From a checkpoint of a small image denoising model.
Model: 48-pixel images, arch unet, norm groupnorm, activation silu, widths [96, 96, 192, 384].
Training: adamw at rate 0.0021, batches of 256.
Data: trained on photos with spoken descriptions (Open Images, Localized Narratives), 60.4 epochs.
Rows from block 2, named by matrix and row number. Rows with one number belong to one channel. Each number is 128 + 32 x the weight over its row's rms, rounded and kept within 0 to 255. All counts start at 0. After the name is the row's rms in percent of the matrix's.
# convs0: first 3x3 conv (model.enc.2.0.convs.0.weight, 192x192x3x3, standardized in use), inputs 22-43, a 3x3 kernel for each
# convs1: second 3x3 conv (model.enc.2.0.convs.1.weight, 192x192x3x3, standardized in use, transposed), outputs 22-43, a 3x3 kernel for each
convs0.116 091 [ 98  85  70 133 136  95 105  86  70 201 183 131 128  98 108 136 113 115 112 130  78 123 118 124  97  64 122 187 126 108 183 114 178 148 120 153 135 132 102 127  80 127 116 108 106 180 173  91 170 104 148 188 143 132 120 134 137 117 117  97  96 107 122 117 105 172 110 102 157 136  97  91 165 149 155 144 112 145 149 169  87 133 109  75 164 151 172 120 125 179  77  79 165 118  76 107  93 126  97 112  91  93 175 143 106 127  94  90 157 162  76 141 125 133 109 129 123 134 132 156 121 116 122 133 178 137  95 107 113 104 110  93 121  87 115 198 117 126 191 155 185 155 192 138 142 123 167 126 129 165 139 128 155  62  70 153 137 127 103 130 101  70 183 178 115 150 151 107 155 132 163 125 108 121 128 151  87 137 146 105 125 131 105 125 124 121 160 103 110  83 155 163 169 153 164 153 133 162]
convs1.116 086 [120 147 114 128  95 126 139 137 123 202 172 160 127 136 158 168 103 103 145 151 119  97  87 102 141  88 102 107 142 178 117 136 112 164 105  90 122 123  70 138 119  71 152 115 114 172 145 190 163 190 159 180 111 154 136  85 110 130 157 102 125 156 119 133 117 114  94 123  90 123  86 162 117 106 130 106 109 107 109 125 103 160 104 133 181 208 131 146 167 135  84 148 132 107 100 141  88 115 159 159 151 123 115 123 117 116 124  81  73 103 115  54 119 115  81 165 159 114 128 164 120  97 109 122 143  62 129 171 112 123 128  55  76 137 146 154  87 111 141 112 101 134  84 109  96 163 156 105 115  94  97  30  97  89 149 120 115 170 153  99 165 115 104 136  75 128 154  99 114  80  58 126 100 143 115 118 100  65  89 133  76  96 142 108 163  96 110 157 150 158 129 111 102 105 157 146  76 157]
convs0.117 104 [ 83 101  84  91  96 138 143 168 136 138 131 165 115 138 143 114 120 125 125 138 144 159 146 143 126 227 148 137 166 183 120 162 165 107 126 159 150 121 126 120 148 131 152 155 178 120 170  96 127 134 119 134 128 140 154 177 214 119 123 168 139 115 220 153 120 129 113  99 125 125 104 185 141  98 126 103 120 113 102 139 117 133 111  82  84 109 114 161 141 128 138 128 125 138  81 120 141 111 105 101 111 123 152 140 107 137  98 109 132 149 104 127 112 137 116 164 135 159 180 164 139 126 128 112  86 183 126 143  93 138  91 103 146  83 101 129 121 122 157 126 160 123 111 161 129 172 154 127 123 132 115 128 127 129  87 101 130  93 115 118  87  93 179 130  81 127  94 130 169  88 118 119 146  85 123 139  87 146 136 137 158 148 101 128 168  82 158 186  58 149 142 149 119 126 133 140 121 198]
convs1.117 124 [118  92 125 112 119 131 107 123  96 162 177 109 131 152 157 141  96 126 153 151 124 157 168 109 120 243 107 187 154 120 178 150 159 142 108 130  94 108 153 108 163 165 175 162 134 138 162 142 128 144 149 148 108 135 144 117 122 133 161 144 176  94 152 112 127 131 104 109 144 166 122 132 108 125 177  79  84  83  73 121  89 112 150 142 125 109 103 138 147 151 127 114 101  92 109 132 112 146 104 149 157 166 133 111 112 153 132 169 136 148 132 162 171 142 152 179 118 105 157  89 109 158 115 155 107  77  96 134 109 106 119 125  94  94 121 110  80  72 163 136 103 188 107 104 174 148 120 215 127 139 219 153 129  96 160 101 153 128 149 145 169 139 129 178 115 138 142 107 163 131 121 147 123 162 201 137 149 193  82  91 209  99 116 170  76 117 110 121 135 146 172 159 135 152 142 138 132 145]
convs0.118 117 [ 92 120 143 117  73 139  88 137 115 108 148 139 105 107 110 123  91 128 147 110 119 123  76 160 112  80 155 139 159 149 129 163 166 147 129 175 142 103 110 150 118 125 173 145 130  91 105 126 116 161 145  68  75 151 150 125 149 103 120 128 133 113  95 115 166 143  91 146 154 156 148 166 131 111 123 119 125 165  90 145 162 139 131 154 113  62 131 116 110 133  98 136  94  88 119 179  99 128 155 161  91 123 140 149 104 143 167  94 106  98 121 126 118 157 108 124 142  95 126 138 127 120 147 145 130 114  95 105 124 111 114 147 100 104 106  90 115 131 169 147 121 174 126 142 109 138  82 102 127 179 152 127 138  96 104 149  99 157 161 102 128 176 113 106 126 135 170 110 124 120 112 130  84  94  75  63 194  82 102 122  98 100  91 136 159 117 117 117 149  92 149 154 170 153 128 144 110  99]
convs1.118 112 [162 135 153 186 187 156 198 157 183 129 128 160 131 109 132 136 127 130 150 120 122 109 140 140 129 102 125  81  77 128 124 125 106  55 126  90 158 113  96 176 136  91 176 102 105 122 140 120 152 112 106  99 131  62 141 130 133 152 146 184  89 127 121 130 117 109  89 131 186 126  76 105 118 151 135 118 123 102 120 105  92 131 175 172  83 132 145 108 154 148 153 145 149 144 194 153 173 181 171 145 122 158 141 108  88 141  82 148  76  70  79 136 168 101 141 145 122  72 112 127 159 135  86  98 107 123 156 163 172 183 171 188 123 147 184 146 112 111 143 101  47 140 151 157 122 130 139  68  96 161 105  85 108 116 106 135  72  74 140 123  94 176 161 112 173 139 131 174 113 113 130 102  95 138  98 157 187 139 156 116 115 133 113 136 126 140 113 106 112 182 150  87 121  77  41 102 135 143]
convs0.119 101 [118 112 133 101  72 152  79 136 132 166 149 136  72  95  78 115  88 142  95 172 115 120 137  98  77 187 108 116 133 143 168 179 162 157 106 135  84 119  79 102 147 137 111 141  95 149 112 105 150 118 176 112 104 112 124 155 124 105  93 132 148 105 138 109 119 111  63 115  99  85 133 108 112 124 137  99 119 139 126 207 185  81 136  99  72 130 166  58 115 169 105 133 140  63 123 117  75  97  77 111 104 157 119 132 185 138 161 147 105 121  90  88  82 138 112 156 107 143 153 150 115 132 141 170 157 138 162 166 113 125 123  91 176  93 105 143 149 185 139 145 191 114  98 196 158 110 123 130 147 130 125 115 124 144 160 147 150 149 124 105 142 142 149 156 117  91 131  92 125 113 100 134 119  60  20  30   0 153 146 130  89  78 102 133  94  80 133  65 105 167 124 124 205 177 142 126  91 113]
convs1.119 104 [136  79 137 163 182 176 120 175 116 133 162 178 119  68 107 128 138 157 137 123 107 111 135  68 103 149 104 138 111 148 175 156  84 118  91 116 157 151 146 161 173 127 153 111 132 158 107 160  94 138 100 117 157 100 170 156 107 144 167 113 147  77  84 141 117  92 139 132 114 154 108 146 143 130  88  73 103  71 135  93 102 105 133 150  86 117  66 111 108 154 162 152 124 139 131 157 106 135 112 129  97 151 155 114 144 139 152 121 105 149 123 173 210 135 169  87 115 117 130 154 167 139 149 151 148 121 136 134  97 155 129 129 134 129 113  54 128 156  51  96 135 116  99 120 154 156 170 160 103 139 164 140 131 112 118 130 107  82 150 100  56 143  72 135 165 110  86 139 136 109 128 148 122  93 216 172 105 140 108 147 168 150 130 171 182 184 114 112 168 113 126 136 125 113 130 104  93 119]
convs0.120 103 [141 108 107 131 115  69 144 112 143 115  72  87 116 102 116  88  26  60 174 192 151 155 104 132 117 101 148 125  98 148 176 190 139 173 147 159 165 125  94  90 125 107 129 109  93 110  97 133 154 161 154 184 132 142 168 159 122 164 142 133 181 149 155 109 139 169 156 180 118 146 194 176  74  70  78  69  76  64 104  66  61 178 110 149 157 134 106 136 174 156 166 173 125 126 109  92 131 110 106 180 141 164 106 137 150 146 171 156 151  98  86  81 115  60 149 164 136 104 132 103 121 131 166 119 147 137 119 115 127 124 162  89 139 135 120  99 115 142 131 121 154 124 106 144  88  74  66 113 141 123 162 169 132  87  94 115 109 144 125 149 116 102 107 134 158 175 164 117 157 149 127 112  90 129  68  94 129  68  74 103 148 163 169 149 201 196 178 185 148 181 136 189 141 202 198 138 162 152]
convs1.120 100 [188 194 199 200 137 186 170 166 107 106 100 173 124 128 129 149 146 123 103 146 127  74 125 109 114 135 100  91  95 133 172  92 100 149 139 134 121 145 127 114  77 141 142  64  84 104 123 108 111 135 111  93 122 145 163 141 104 163 168  90 112 111 135 113 124 120 133  99  94 118 119  95 166 101 131  99 122  64 167 136 154 115 112 105 117 100 155 122  87  91 128 141 160  76 146 121 132  96 102 105 111 100 106  89 123  88 101 119 128 124  98  90 115 151 148 139 148 137 187 130 173 168 160 154 160 173 116 140 163 140 101 118 130 159 135 108  93 124 159 102 104  66  78 126 117 135  94 118 123 134 126 105 132 135 162 116 137 146 116 109 152 148  58  80 103 101  94 106 113 139 124 136 150 168  95 133 157 127 116 166 133 152 130 204 172 156 208 134 177 135 111 129 158 139 177 152 189 179]
convs0.121 099 [109 138 181  97 150 165  97  88 160 129 103 157 109 129  96 147  86 149 102 116 127 127 150 143 130 109 163 139 115 139 146 142 141 111 158 132 122 147 157 114  99 144 117 106 146 148 126 125 129 160 131 125 119 155  99 139 151 157 163 101 160 114  89  78  95 121 125 113 134 152 130 101 159 171 130 160 108 160 123 100 182 138  92 117 114 108 125 160 162 184 108 137 125  95 146 122 135 102 100 108  92 178  73 162 169 121 146 199  70 112  86 110 141 134 110 103 133 104 102 104 126 105  85 101  92  99 135 140 155 145 103 104 147 140 135 172 138 126 137 122 155 160 173 134  74 103 157  95 128 101  75  90 128 165 147 137 135 137 111 148  95 142 136 104 163 133 136 101 133 101 137 117  86 147 139 141 120 128 146 125 111 106 122 142 123 141 146 154 134 178 166 155 114 144 181 117 176 200]
convs1.121 097 [ 81 124 121 104 104 162 129 107  69 174 140 154 162 103 102 119  83 101 122 111 133 104  91 146 121 123 121 192 144 160 157 123 212 137 119 101 164 159 144 136 166 175 153 133 179 161 124 171 180 119 135 157 163 134  76 108 133  80  96 120 100  95  98 147 118 161  99 122 181 119 142 112 151 157 173 194 170 160 163 170 131 125 113 154 170 163 138 154 198 136 167  74 116 150 122 172 144 103 138 129  98 178 159  93 115  85  95 176  90 121 121 188 159 138 132 145 108  71 107 106 105 143  65  98 121  59 107 185 107  74 150 110 112 162 102 135  65  81  90  89  94  83  85  56  97 157 139  74 133 133  98 117  89  71  70  91 145 112  97 160 148  99 107 135 120  91 130  84 103  95  78  75  94 166  89 109 132 101 113 106 123 146 104 110 163 134 110 159 123 156 113 145 151 101  86  69 115  61]
convs0.122 099 [164 153 136 183 168 104 124 127  88  58 158 131  53 146 229  95  93 114  75 137 164 125  87 162 124 155 134 139 108 127 117 141 148 185 139 158 149 160 179  95 133 119 147 127 167  97 141 116 121 117 133 100 156 166 109 139 166 133 187 203 135  83 141 127 143 124 106 112 148 122 123 111 126 106 158 167 148 110  99  92  93  98  81 158 125  97 114 111 120 154 106 162 108 131 159 185 106  65  99 143  86 115  95 109  80  68 127 119 134 161  93 139  94 169 143 186 144 154 101 127 120  99  69 129 134 123 169 167 190 149 154 116 124 126 136 165  91 132 146 131  72 120 174 120  84  87 114 132 160 159 116  89 119 187 103  80 130 144 133 157 122  92 110 136 166 118 154  92 130  99 141  74 170 153  89 136 255 156 126  95 116 133 100 140 167 200 134 107 113 140 109 133 153  94  65 114 104 101]
convs1.122 094 [ 91 115  57 146 165  62 169 148  86 155 140 137  50  99 178 150 141 125 134 126 140 100 150 135 119 113 140 129 173 139 141 120 177 117 160 173 154 149 167 160 144 181 145 151 126 155  98 149 104 119  68 164 131  82  62  97 115  98 139 172  76 132 121 113 150 100  86 132 154 106 107 123 112 158  91 139 183 190 140 194 113 108 167 124  97 188 216 171 152 182 158  96  91 155 160 118 145 179 175  90  98 139  94 172 103 109 177 131 138 145 153 136 137 117 122  97 151 123  74  97 162 168  72 114 177  89 162 104 133 161  87 143 166 155 107 101 101 134 164 167  92 130 124 157 115 161 120 108  92  86 102  97 145 117 160 157 140 159 146 147 154 118 185 175 174 145  87 181 154  89 141  83  15 125 100 110 147 113  98 131 111 125 112 127 148 129  71  76 118 168 149 146 108 138 116  90 111  97]
convs0.123 092 [154  93 135 129 115 170 162  85 114 120  98  60  62  99  48 183 142 167 106 125 138 116 178 173 115 149 179 121 187 194 151 232 139 104 157 116  96 109 163  85 140 145  70 152 132 140 141 156 119 157 138  98  93 154 135 174 111 195 149 117 170 195 121 111 138 167 118 173 205 128 107 118 132 132 106  95  49  94 144  61  70 124 126  91 108 137 111 117 137 134 106 138 101 136 136 120 103 157 127 104 135 124 122 120 141 133 135 167 117 120 115  88 103 182 129 161 145 143 151 131 133 158 100  98 114 106 133 122 107 159 162 106  94 102 152 110 123 152 139 205 135  95 135 101 145 141 122 136 166  95 122 110  92 124 155 162 153 110 161 133  75 133 116  75 142 121  99 167 141 112 148 126  77 102  90 103 111 155 124 130  97  78 105 176  88 145 173 102 158  78 131 105 117 190 197 126 142 139]
convs1.123 095 [152 144 153 194 169 165 150 114 148 137 169 151  76  93 121 126 137 151 100 164 241 110 170 214 136 138 211 165 157  91 167 191 166 120 175 152 122 146 108 118 152 170 168 159 167 143 137 190 153 137 135 142 103 129 124 136  85 144 163 115 145 204 162 133 161 146 139 120 163 114 147 125 153 126 164  94 114 159 124  55  94  95 115 120 142 168 144 157 152 161 158 124  98 135  98 140 140  69 121 154 168 120 150 145 110 143 126 152 114  88 134 112 123 136  94 142 133 123 181 156 154 126 125 167 139  96 109 102 101 120 144 135  95  89 139 116 104  77 124 122  78 130 139 129  97 130 142 126 142 126  94 166 137 105 167 173 162 121 156 127 174 153 125  74 123 116 111 105 144 154 115 144 127 151 141 208 147 117 175 167 119 160 105 186 210 156 192 187 217 107  98 158  99  96  99 142 117 142]
convs0.124 101 [ 96  54 101 118  89 110  80  65 103 255 255 185 191 158 117  40  82  88 111 139  95 171 124 157 142 139 147 156 139 150 191 124 157 147 100 162 145 140 152 119  79  96 138 122 126  98 145 137 118 123 137 141 149 129 152 179 147 145 131 161 132 157 132 104 149 165 151 143 125 110 168 105  92 105 126 130 119 127 136 167 145 103 153 141 182 134  93 162 125 142 127 144  96 128 107  98 141 109 155 151  83  88 137 135  79 131  89  92 153 119  80 146 132 107 100  68 126 135  85 128 148  85  87 106 122  68 140 164 139  82  87 106 131 176 101 107 126 122 118 158 135 119 161 156 105 117 145 129 148  91  88 108 112  93 113 170 153 115 143  84 122  96 119 159  98  97 148 101 136 138 110 149 131 173 140 117 107  44  66  64 133 138 122 118 139 114 120  54  88 118 102 112 130 146  87 116 117 110]
convs1.124 110 [137 127 122 134 116 116 161 125 124  51  51  42 100  45  47 153  88  92 160 137 142 129 121 126 114 113 120 130 100 116 162 132 143  95  90 153 114  85  68  95  91 120 108  85  95 162 162 120 129 135 142 123 132 141 128  46  70 161 132  77  87 129  65 139  95 116 176 103  90  85  79 106 131 174 114 153 153 107 127 158 102 121 121 116 147 169  97 172 105 121 109 131 150 116  91 119 117 128 127 184 144 180 130 113 111 174 149 145 120 121 136 157 122  73 137 130 114 148 169 172 130 140 115 112 138 141 107 127 137  84 154 152  93  88 146 161 125 143 131 119 146 111 114 116 134 117 134 180 146 140 138 130 134 124 130 138  95  61  99 124 111 104  95  81  82 125 107  74 133 168 134 149 140 155 167 138  84  98 102 118 155 134  88 154 110  87  96 124 106 162  95 124 130 138  85 119 144  58]
convs0.125 093 [145 127 125 104  85 100  82  63  75  68 134 108 119 119  94 119 197 122 131 134  98 100 144 136 115 158 141 200 110 164 138 110  92 172 142 143 101 130  98 146  90  60 120  76 112  97 153 167 165 157 161 122 163  94 171 186 134 173 168 155 162 157 129 124 130 104 118 145 162  96 210  99  93 176 162 113 122 202 124  98  93 121 134 168 131 112 128 106  58 151  81  96  68 122 147 127 120 118 124 135 167 135 149 152 132 116  81 161 162 168 189 169 111 156 161  89  85 137 148 147 160 129  77 135 101  86 168 114 112 127 116 146 117 133  88 141 142 134 157 179 163 108 175 103 144 104 158  81  95 117 140 140 173 127 118 150  63 117  95 119 130  92 124 141  91  79 120  89  89 119 130 110  87  77 178 115 142 162 115  98 115 145  71 131  77 111 100  92 107  97 179 149 144 162 201 112 203 163]
convs1.125 087 [154 153 165 177  93 112  76  45 129 101 136 105 174 144 126 130 145 108 113 187 163  92 158 155 115 133 174 209 135 175 122 124 163 157 124 137 141 149  84 159 172 119 126 153 137 109 110 136 108 154  81 120 116 112 135 100 132 105 130  82 103 114  79 161 131  96 111 102 156 134 183 104 132 152 129 103 162 187 141 144 126 100 196 143 134 101 111 162 121 158  77 154 153 119  62 167  97 125 154  96  91 181 126 178 171 108  80  93 187 174  90 178 159 127 124  92  85 163 185 105 196 143 158 108 160 139 146 105  59 116 120  58 138 105 159 122 126 117 123 191 119  97 127 129 133 156 119 149 105 181  85 158 158 192 161 110 163 119 142 124 136 120 114  89 120 111  97 102 155 136  91 113 101  60  85 164 128 100 177 135 182 212 151 116 159 154 156 137 124 172 131 185 105 170 166 141 138 128]
convs0.126 095 [ 76  92  97 156 126  60  71 101 159 186 114 192  99 163 161 153 103 132 140 177 136 150  83 107 100 123  89 156 134 166 143 167 157 169 189 170 139 118 134 171 127 144 183 159 200 102 140 150 144 121  74  79  71  54 107 165 156 120 139 182 122 111 167  92  97  71 128 178  89 122 152 158 103  85 163 118 109  59 141 137  93 119 152 103 141 163 187 135 148 169  82 104 146 151 146 119  84 112 126 155 120 160 138 147  90  69 149  79 111 125 141 124  88 144 124 136 125 114 154 130  92 124 138 138 128 136 124 154 140 138 112 111  72  92 124 123 150 179 178 132 156 191 147 171 127 111  95 141 145 107 159 118 168 108  95  51  96 111 103  60  76  67  94 164 123 136 181 123 114 162 136 127  64 110  62  70  46  88  65 138 119  84 143  80  55  93 120  94 122 151 131  86  75 156 134  93 150 130]
convs1.126 091 [145 174 113 171 148 123  91 105 131 152 126 137  79 105 157 108  91 148 135 163 177 106 121 155  99  60 121 103 170 148 101 107  90 107  68 108 111 128 103 125 155 171 137 187 192 111 156 118  75  83  55 111 169 136 103 108 109 108 117 164 134 128 137 148 125  89 110  86 133 128 123 148 201 116  99 153  81  46 127 156  96 192 147 145 171 160 143 140 119 178 115 150 143 119  89 140 132 167 133 161 110 117  94 147 145 162 129 122 129 101 145 134 153 139 140 109  64 149 154 118 111 171 178 147 168 128 101 120 205 144 152 177 162 117 138 110  87 144 108 107  97  68  96 114 152 176 170 158 171 159 106 144 137 134 151 188 153 199 191 121 108 133 123  79 145 125 117 120 102 153 174  95 182 154 126 178 167  67 138 109  84 200 129  97 204 146 157 148 127 103 115 168 113 121 118 119 154 125]
convs0.127 098 [130 145 154 173 155 124 113 116  96 126 146 154  42  68  44 164  64 105 121 185 104 167 173 171 139 158 148 145 127 127 140 158 218 136 141 134 138 129 161 107 101 109 162 124 151 129 134 104 115 129 148 138 101 100 102  98 117 169 158 112 154 107 138 123 107 136 237 233 241 141 147 128  94 106  95 147 139  95  60  45  55 116 104 123 130  94 125 131 116 115 169 125 158 173 200 176 120 176 160 129 117 155  85 117 116  93 122 149 121 101  97  75 104 144 142 152 133 131 101 106 132 114 110 121 148  94 136  97 132 100 153 106  88 124 129 128 140 125 145 120 119 145 143 179 144 115 143 218 168 142 136 167 101 149 100 132  76 125 129  98 110 141  90 148  87  93 171 174 142 110  90 135 146 165  75  67 152 118 132 122 174 106 150 137 149 118 140 114 141 139  96 114 101  88 109 131  88  94]
convs1.127 114 [155 146 112 121 109 162 110 134 139 105  91 109  48  60 103  38  67  52 136 186 133 160 114 139 122 106 121 154 159 134 132 134 180  97 105 113 170 116 115 137 150 154 137 105 164 163 144 121 147 169 175 168 159 136 152 119  91 158 145 110  79  84 114 125 126 118 234 245 216  95 114 135 134 129  90 177 162 208 126  75  92 106 124 164 169 159 135 142 171 156 137  94 146 128 125 153 158 151 145 121 132 146  88 123 116 173 141 137 128  72  90  89 103 143  76 104 114 114 120 135 136 140 118 158 168 115 131 167 159 121 159 136 157 147 150 138 112 107 108 116  62 108 138  90 149 144 126 194 106 139 122 111 104 169 154 192 119 139 124 174 146 125 116 130 115  78  97  99 113 101 128 101  93  83 146 172 153 103  86  63  97 124  76 155  89  56 134 125  92 162 160 107 164 172 198 177 203 139]
convs0.128 092 [ 86 165 101 116  99  70 112 167 129 185 145 120 197 123  94 148 163 112 128  72  93  96  69 102 179 166 132 174 105 127 125 139 124 113 166 135 161  90 135 145  80 119 117  82 103 104 124 112 124 107 112 109 134 150 110 132 132 150 109 118  83 152 128 156 158 159 106 131 134 120 110 143 127 120 146 118 135 176 122 153 139 143 134 127 126 110 106 157 149 121 172 158 136 150 109 193 186 125 157 145 127  84 122 152  84 128  95 140 153 117  84 146 142  59 141 139 118 147 160 129 103  87 131  74  91  90 159 159 105  75 111 133  71  89  50 150 145 163 161 104 124  99 126 118 159 110 133 115 134 162  99 155 168 134 146 139 134  91 104 164  74 130 180 145 117 131 151 118  98 100 123  97 105  62 158 172 102 104 128 145 106 155  99 140 165 109 115 175 189  83 112 114 126  90 138 101  79 155]
convs1.128 083 [181 132 162 103 123 162 117 161 184 167 173 168 145 150 123 141  67 122 123 114 155 130  91 152  91  76 161 133 175 143 129 161 158  97 115  68 135 111  99 138 109 101 126 121 112 183 143 129 158 102 134 113 102 165 114 146 174 127 134 118 139 110 130 148 174 118  98 164 153  84 119 153 116 198 154 126 166 179 122 143 141  78  84 119 195 161 147 105 160  91 144 100 131 117 122 174 125 100 182 105 122 102 116  75 104 138 110  94 109 139 153 166 163 173  90 158 177 117 144 163 132 172 167 141 145 124 161 158 150 137 125 149 178 114  97 165  93  89 152 105  93 134  90  71  88 131 173 115 101 144  84  61 118 137 213  96 220 147 155 168 167  92 141 181 121 175 174  92 129 125 104 125 119 138  89 170 130 127  79  98 140 124 157 156  86 120 129  82  83 115 228 141 121 101 167  57  78 100]
convs0.129 096 [ 87  68 142  91 124 107 111  69  86  72 137 128  13  27 169  28  18  98 149 128 137 143 130 121 103  76 128 193 194 118 175 137 169 144 181 141 152  91 152 129 135 124 103 109  97 131  96 105 129 136 121 112 117 124  92 186 134 166 181 134 206 135 106 139 156 158 149 165 153 100 188 130 124 108 154 111 108  91 143 101 125 112 145 155 180 116 115 143 119 168  88 138 147 105 127 103  76 117 129 170  95 123 103  99 178 103  81 131 134 108 156  99  83 176 144  92 143 159 161  71 119 137 132 103 129 117 166  96  91 150 117  68 135 162 127 143 163 142 131 160 128  99 199 160 133 163 133 120 117  90 138 119 116 154  93  93 190  97 151 124 149 148 139 139  94  82 119  78  92 175 107  96  98 120  95  53 131  86 103  62 128  78 123 116 120 103 164  76 149 148 143 161 189 168 120 130 181 182]
convs1.129 087 [141 142 144 145 141 152 171 136 137 160  84 104  94  50  98  96  97  73 156  75 156 106  99 116 129 101 126  91 160 121 108 148 108 148 104 124 116 112 154 140  87 131  87 157 125  71 100  88 119  74  77 121 155 123 204 161 127 170 159 173 162 123 161 118  90  84 140 124 129 131 169 101 195 133 116 177 123 130 150 131 163  93  63  93  74  95 135 105  56 111 118  80 117  79  78  88 139  75 130 123 120 168 124 123  93 107  99 162 150 137 109 101  84 129 144  89 147 191 175 157 183 166 127 184 159 155 138 171 100 160 125  93 153 136  99 130  71 131 152 129 185  94 138 168  78 154 105  95  84 108 121 191 155 104 136 174 166 144 183 150 121 171 117 117 146 121 124 144 161 136 120 168 189 102 172 121 129 131 124 105 134 139  64 192 138  85 168 173 137 161 143 147 127 153 133 142 115 162]
convs0.130 107 [158 100 105 128  67 101  77  67 125 153 104 147 159  98  99  97  50 101 104 151 160 143 140 134 142  86 129 164 171  76 176 154 135 156 139 158 196 161 171 120 153 146 160 108 188  94 165 132 145 130 169 145 136 102  96 160 157  90  73  86 144 109  72 145 103 126 132 130 133 128 162 154 175 153 173  97  99  86  86  48 114 160 154 127 126 160 149 121 134 171 116 129 130 142 108 142 134 105  99 125 119 110 163 154 178 165 159 109 137 109 146 132 140 100  99 103 104 132 129  90 178 182 123 156 146 135 116 137  99  83  91  81 140 108  90 163 131 171 166 200 162 137 167 127 101 128 134 110  95  93 131 158  90 125 103 107 121 110 111 136 111 136  88 135 107 112 118  86 152 149 128 108 124 132  94  48  74 123  81  84  76  83 146 162 127 123  97 142 141 103  80  92 137 183 142 177 155  82]
convs1.130 111 [121 180 179 140 158 129 144 174 160 121  63 107  97  14  28  95   7  62 107 104  69 109  76  64 113  36  82 128 146 140  96 112 117 119 106 103  99  74 146 138 110 161 103 133 100 143 128 165 125 143 103  96 133 166 115 121 136 151 145 143 117 189 162 136 130 128 116  77  86 132  91 122 137  97  76 100  88  87 141  85  95 176 121 126 119 129  97 120  99 132 124 126  92 131 112 143 142  96 112 144  96 115  95 149 165 107 141 130 132 161 174 126 157 175 170 156 172 133 109 136 114 145 132 145 129 108 150 173 152 127 143 170 107 109 123  57  72 108 102 119 119 109  79 132  80 155 146 102 132  77  46 111  76 147 179 186 141 131 189 154 175 122 169 136 120 170 137 144 100 145 136 162 128  96 181 151 126  93  70 128 177 161 150 174 175 107 147 200 168 106 110 116 144 126 149  88 144 134]
convs0.131 095 [124 118 154 123  99 120  77  80 156  95  86 135 108  93 139  89 148 131 142 126 114 127  84 149 105 112  87 160 166  94 100 169 158 146 135 107 139 134  91 163 116 146 156 101 145 109 100  88 105 125  90 131 157 169 138 156 138 120 157 142 154 145 171  86  68  67 134 114 103  96 179 125 129  89  68 139 100  59 103 100 125 129 105  97 140 117 126 166  85 116  95  87 158 174 160 110 126 141 137 147 146 112  98 153  96 145  87 144 117 110 106  85  84 138 145 123 131 105 145 118 157  97 137 109 151 121 113 134 122 134 150 153 106 132 133 188 158 165 202 122 143 197 141 135  92 146 123  76 154 130 131  90  82 151 151 159 137 143 144  78 122  84 101 147  95 139 148 147 123 127 163  93 118  50 136  95 118  96 111 148 121 132 126  64  47 112  74  37  89 173 143 115 178 152 126  99 190 110]
convs1.131 087 [ 98 140 106 142 153 152 152  88 112  94  62  63  63  98 141  94 109 114 140 152 112  98 152 134 112 142 159 151 157 109  92 130 196 132 158 156 125  92 148 162 140 102 169 110 118 117 142 118 142  94  80 168 138  93 143  71  83 124 114  98 151  95  64 125 113 118 151 136 129 114 162 158 123 153 118 106 114  80 149 159  60 143  96 133  97 150 161 143 145 186 103 102 177 106 101 114 130 110 104 115 101 120 178 128 213 170 144 135  82  80 103 106 155 100 121  75  89  88 120 138 151 109 108  98  89 146 141 165 166 107 158  92  88 139  80  71 128  97 114  90 106 143  81  69 147 109 144 160 170 185 139 146 140 102  64 138 183 201 161 148 154 164  96  80 116  94  98  90 107 176 112  96 171 123 157 153 116 109 153  72  79  96 133 147 125 100  60 100 110 185 118 114 174 163 161 197 185 149]
convs0.132 091 [177 169 156 164 172 147 129 173 122 138 197 180 165  70 142 161 131 176 124 167 180 162 154 193 116 170 192 137  77 119 128 135  95 110  36 109 109 107 120 134  99 152 151 145 110 161 151 148 159 126 147 196  97 151 165 157 159 104 151 127 147 110 134 159 160 106 161 146 163 127  88 151 142 107 121 161 110 146 106 104  93 136 109 152 111 118 180 101  90 132 148 158 125 127 194 126 136 195 166 158 139 159 140 138 126 112 186 146  95  67 143 110 115  77 104  90  95 115 100 136 134 178 154 161 146  99 145 164 134 170 118 155 163 133 184  79 137  88 111 125 131  96 121  79 188 115 171 156 178  78 130 139  79 130 182 151 128 119 167 151 152 188 176 106 172 147 148 115 136 202 141 104 151 175 144 118 145 111 167 176 147 152  94 154 126 150 156 195 141 151  89 114 117 105  85  79 104  77]
convs1.132 077 [ 76  99 104 129 158 105  95  88 152 165 141 118 153 147 133 143 165 167 110 199 184 114 145 128 112 171  99 178 147 157 172  97 147 148 140 104 126 145  96 138  77  97 166 123 106 150 137 162 159 154 114 156 130  85 117 152 101 124 116  97 120 138 119  96 122 158  70 143 165 113 122 105 102 176 117 142 115 145 160 100 103 127 174 149 163 110 112 156 101 157  96 170 158 154 177 119  67 168 164 182 159 153 131 132  84 151 142 114  85 174 100  99 119 153 155 133  88 116 173 144 131 204  87 112 108 143 127  68 122 169 156 101 178 103 166  95 111 150  90 136 122 172 186 159 159 142 123 101 128  66 109 155 125 190 115 146 146 128 132 127 104 170 146 104 136 122 178  92 162 202 164  83  66 120 120  98 113 112 133  98 116 126  94 174 120 101 190 143 109 152 155 121 182 115 104 153 136 130]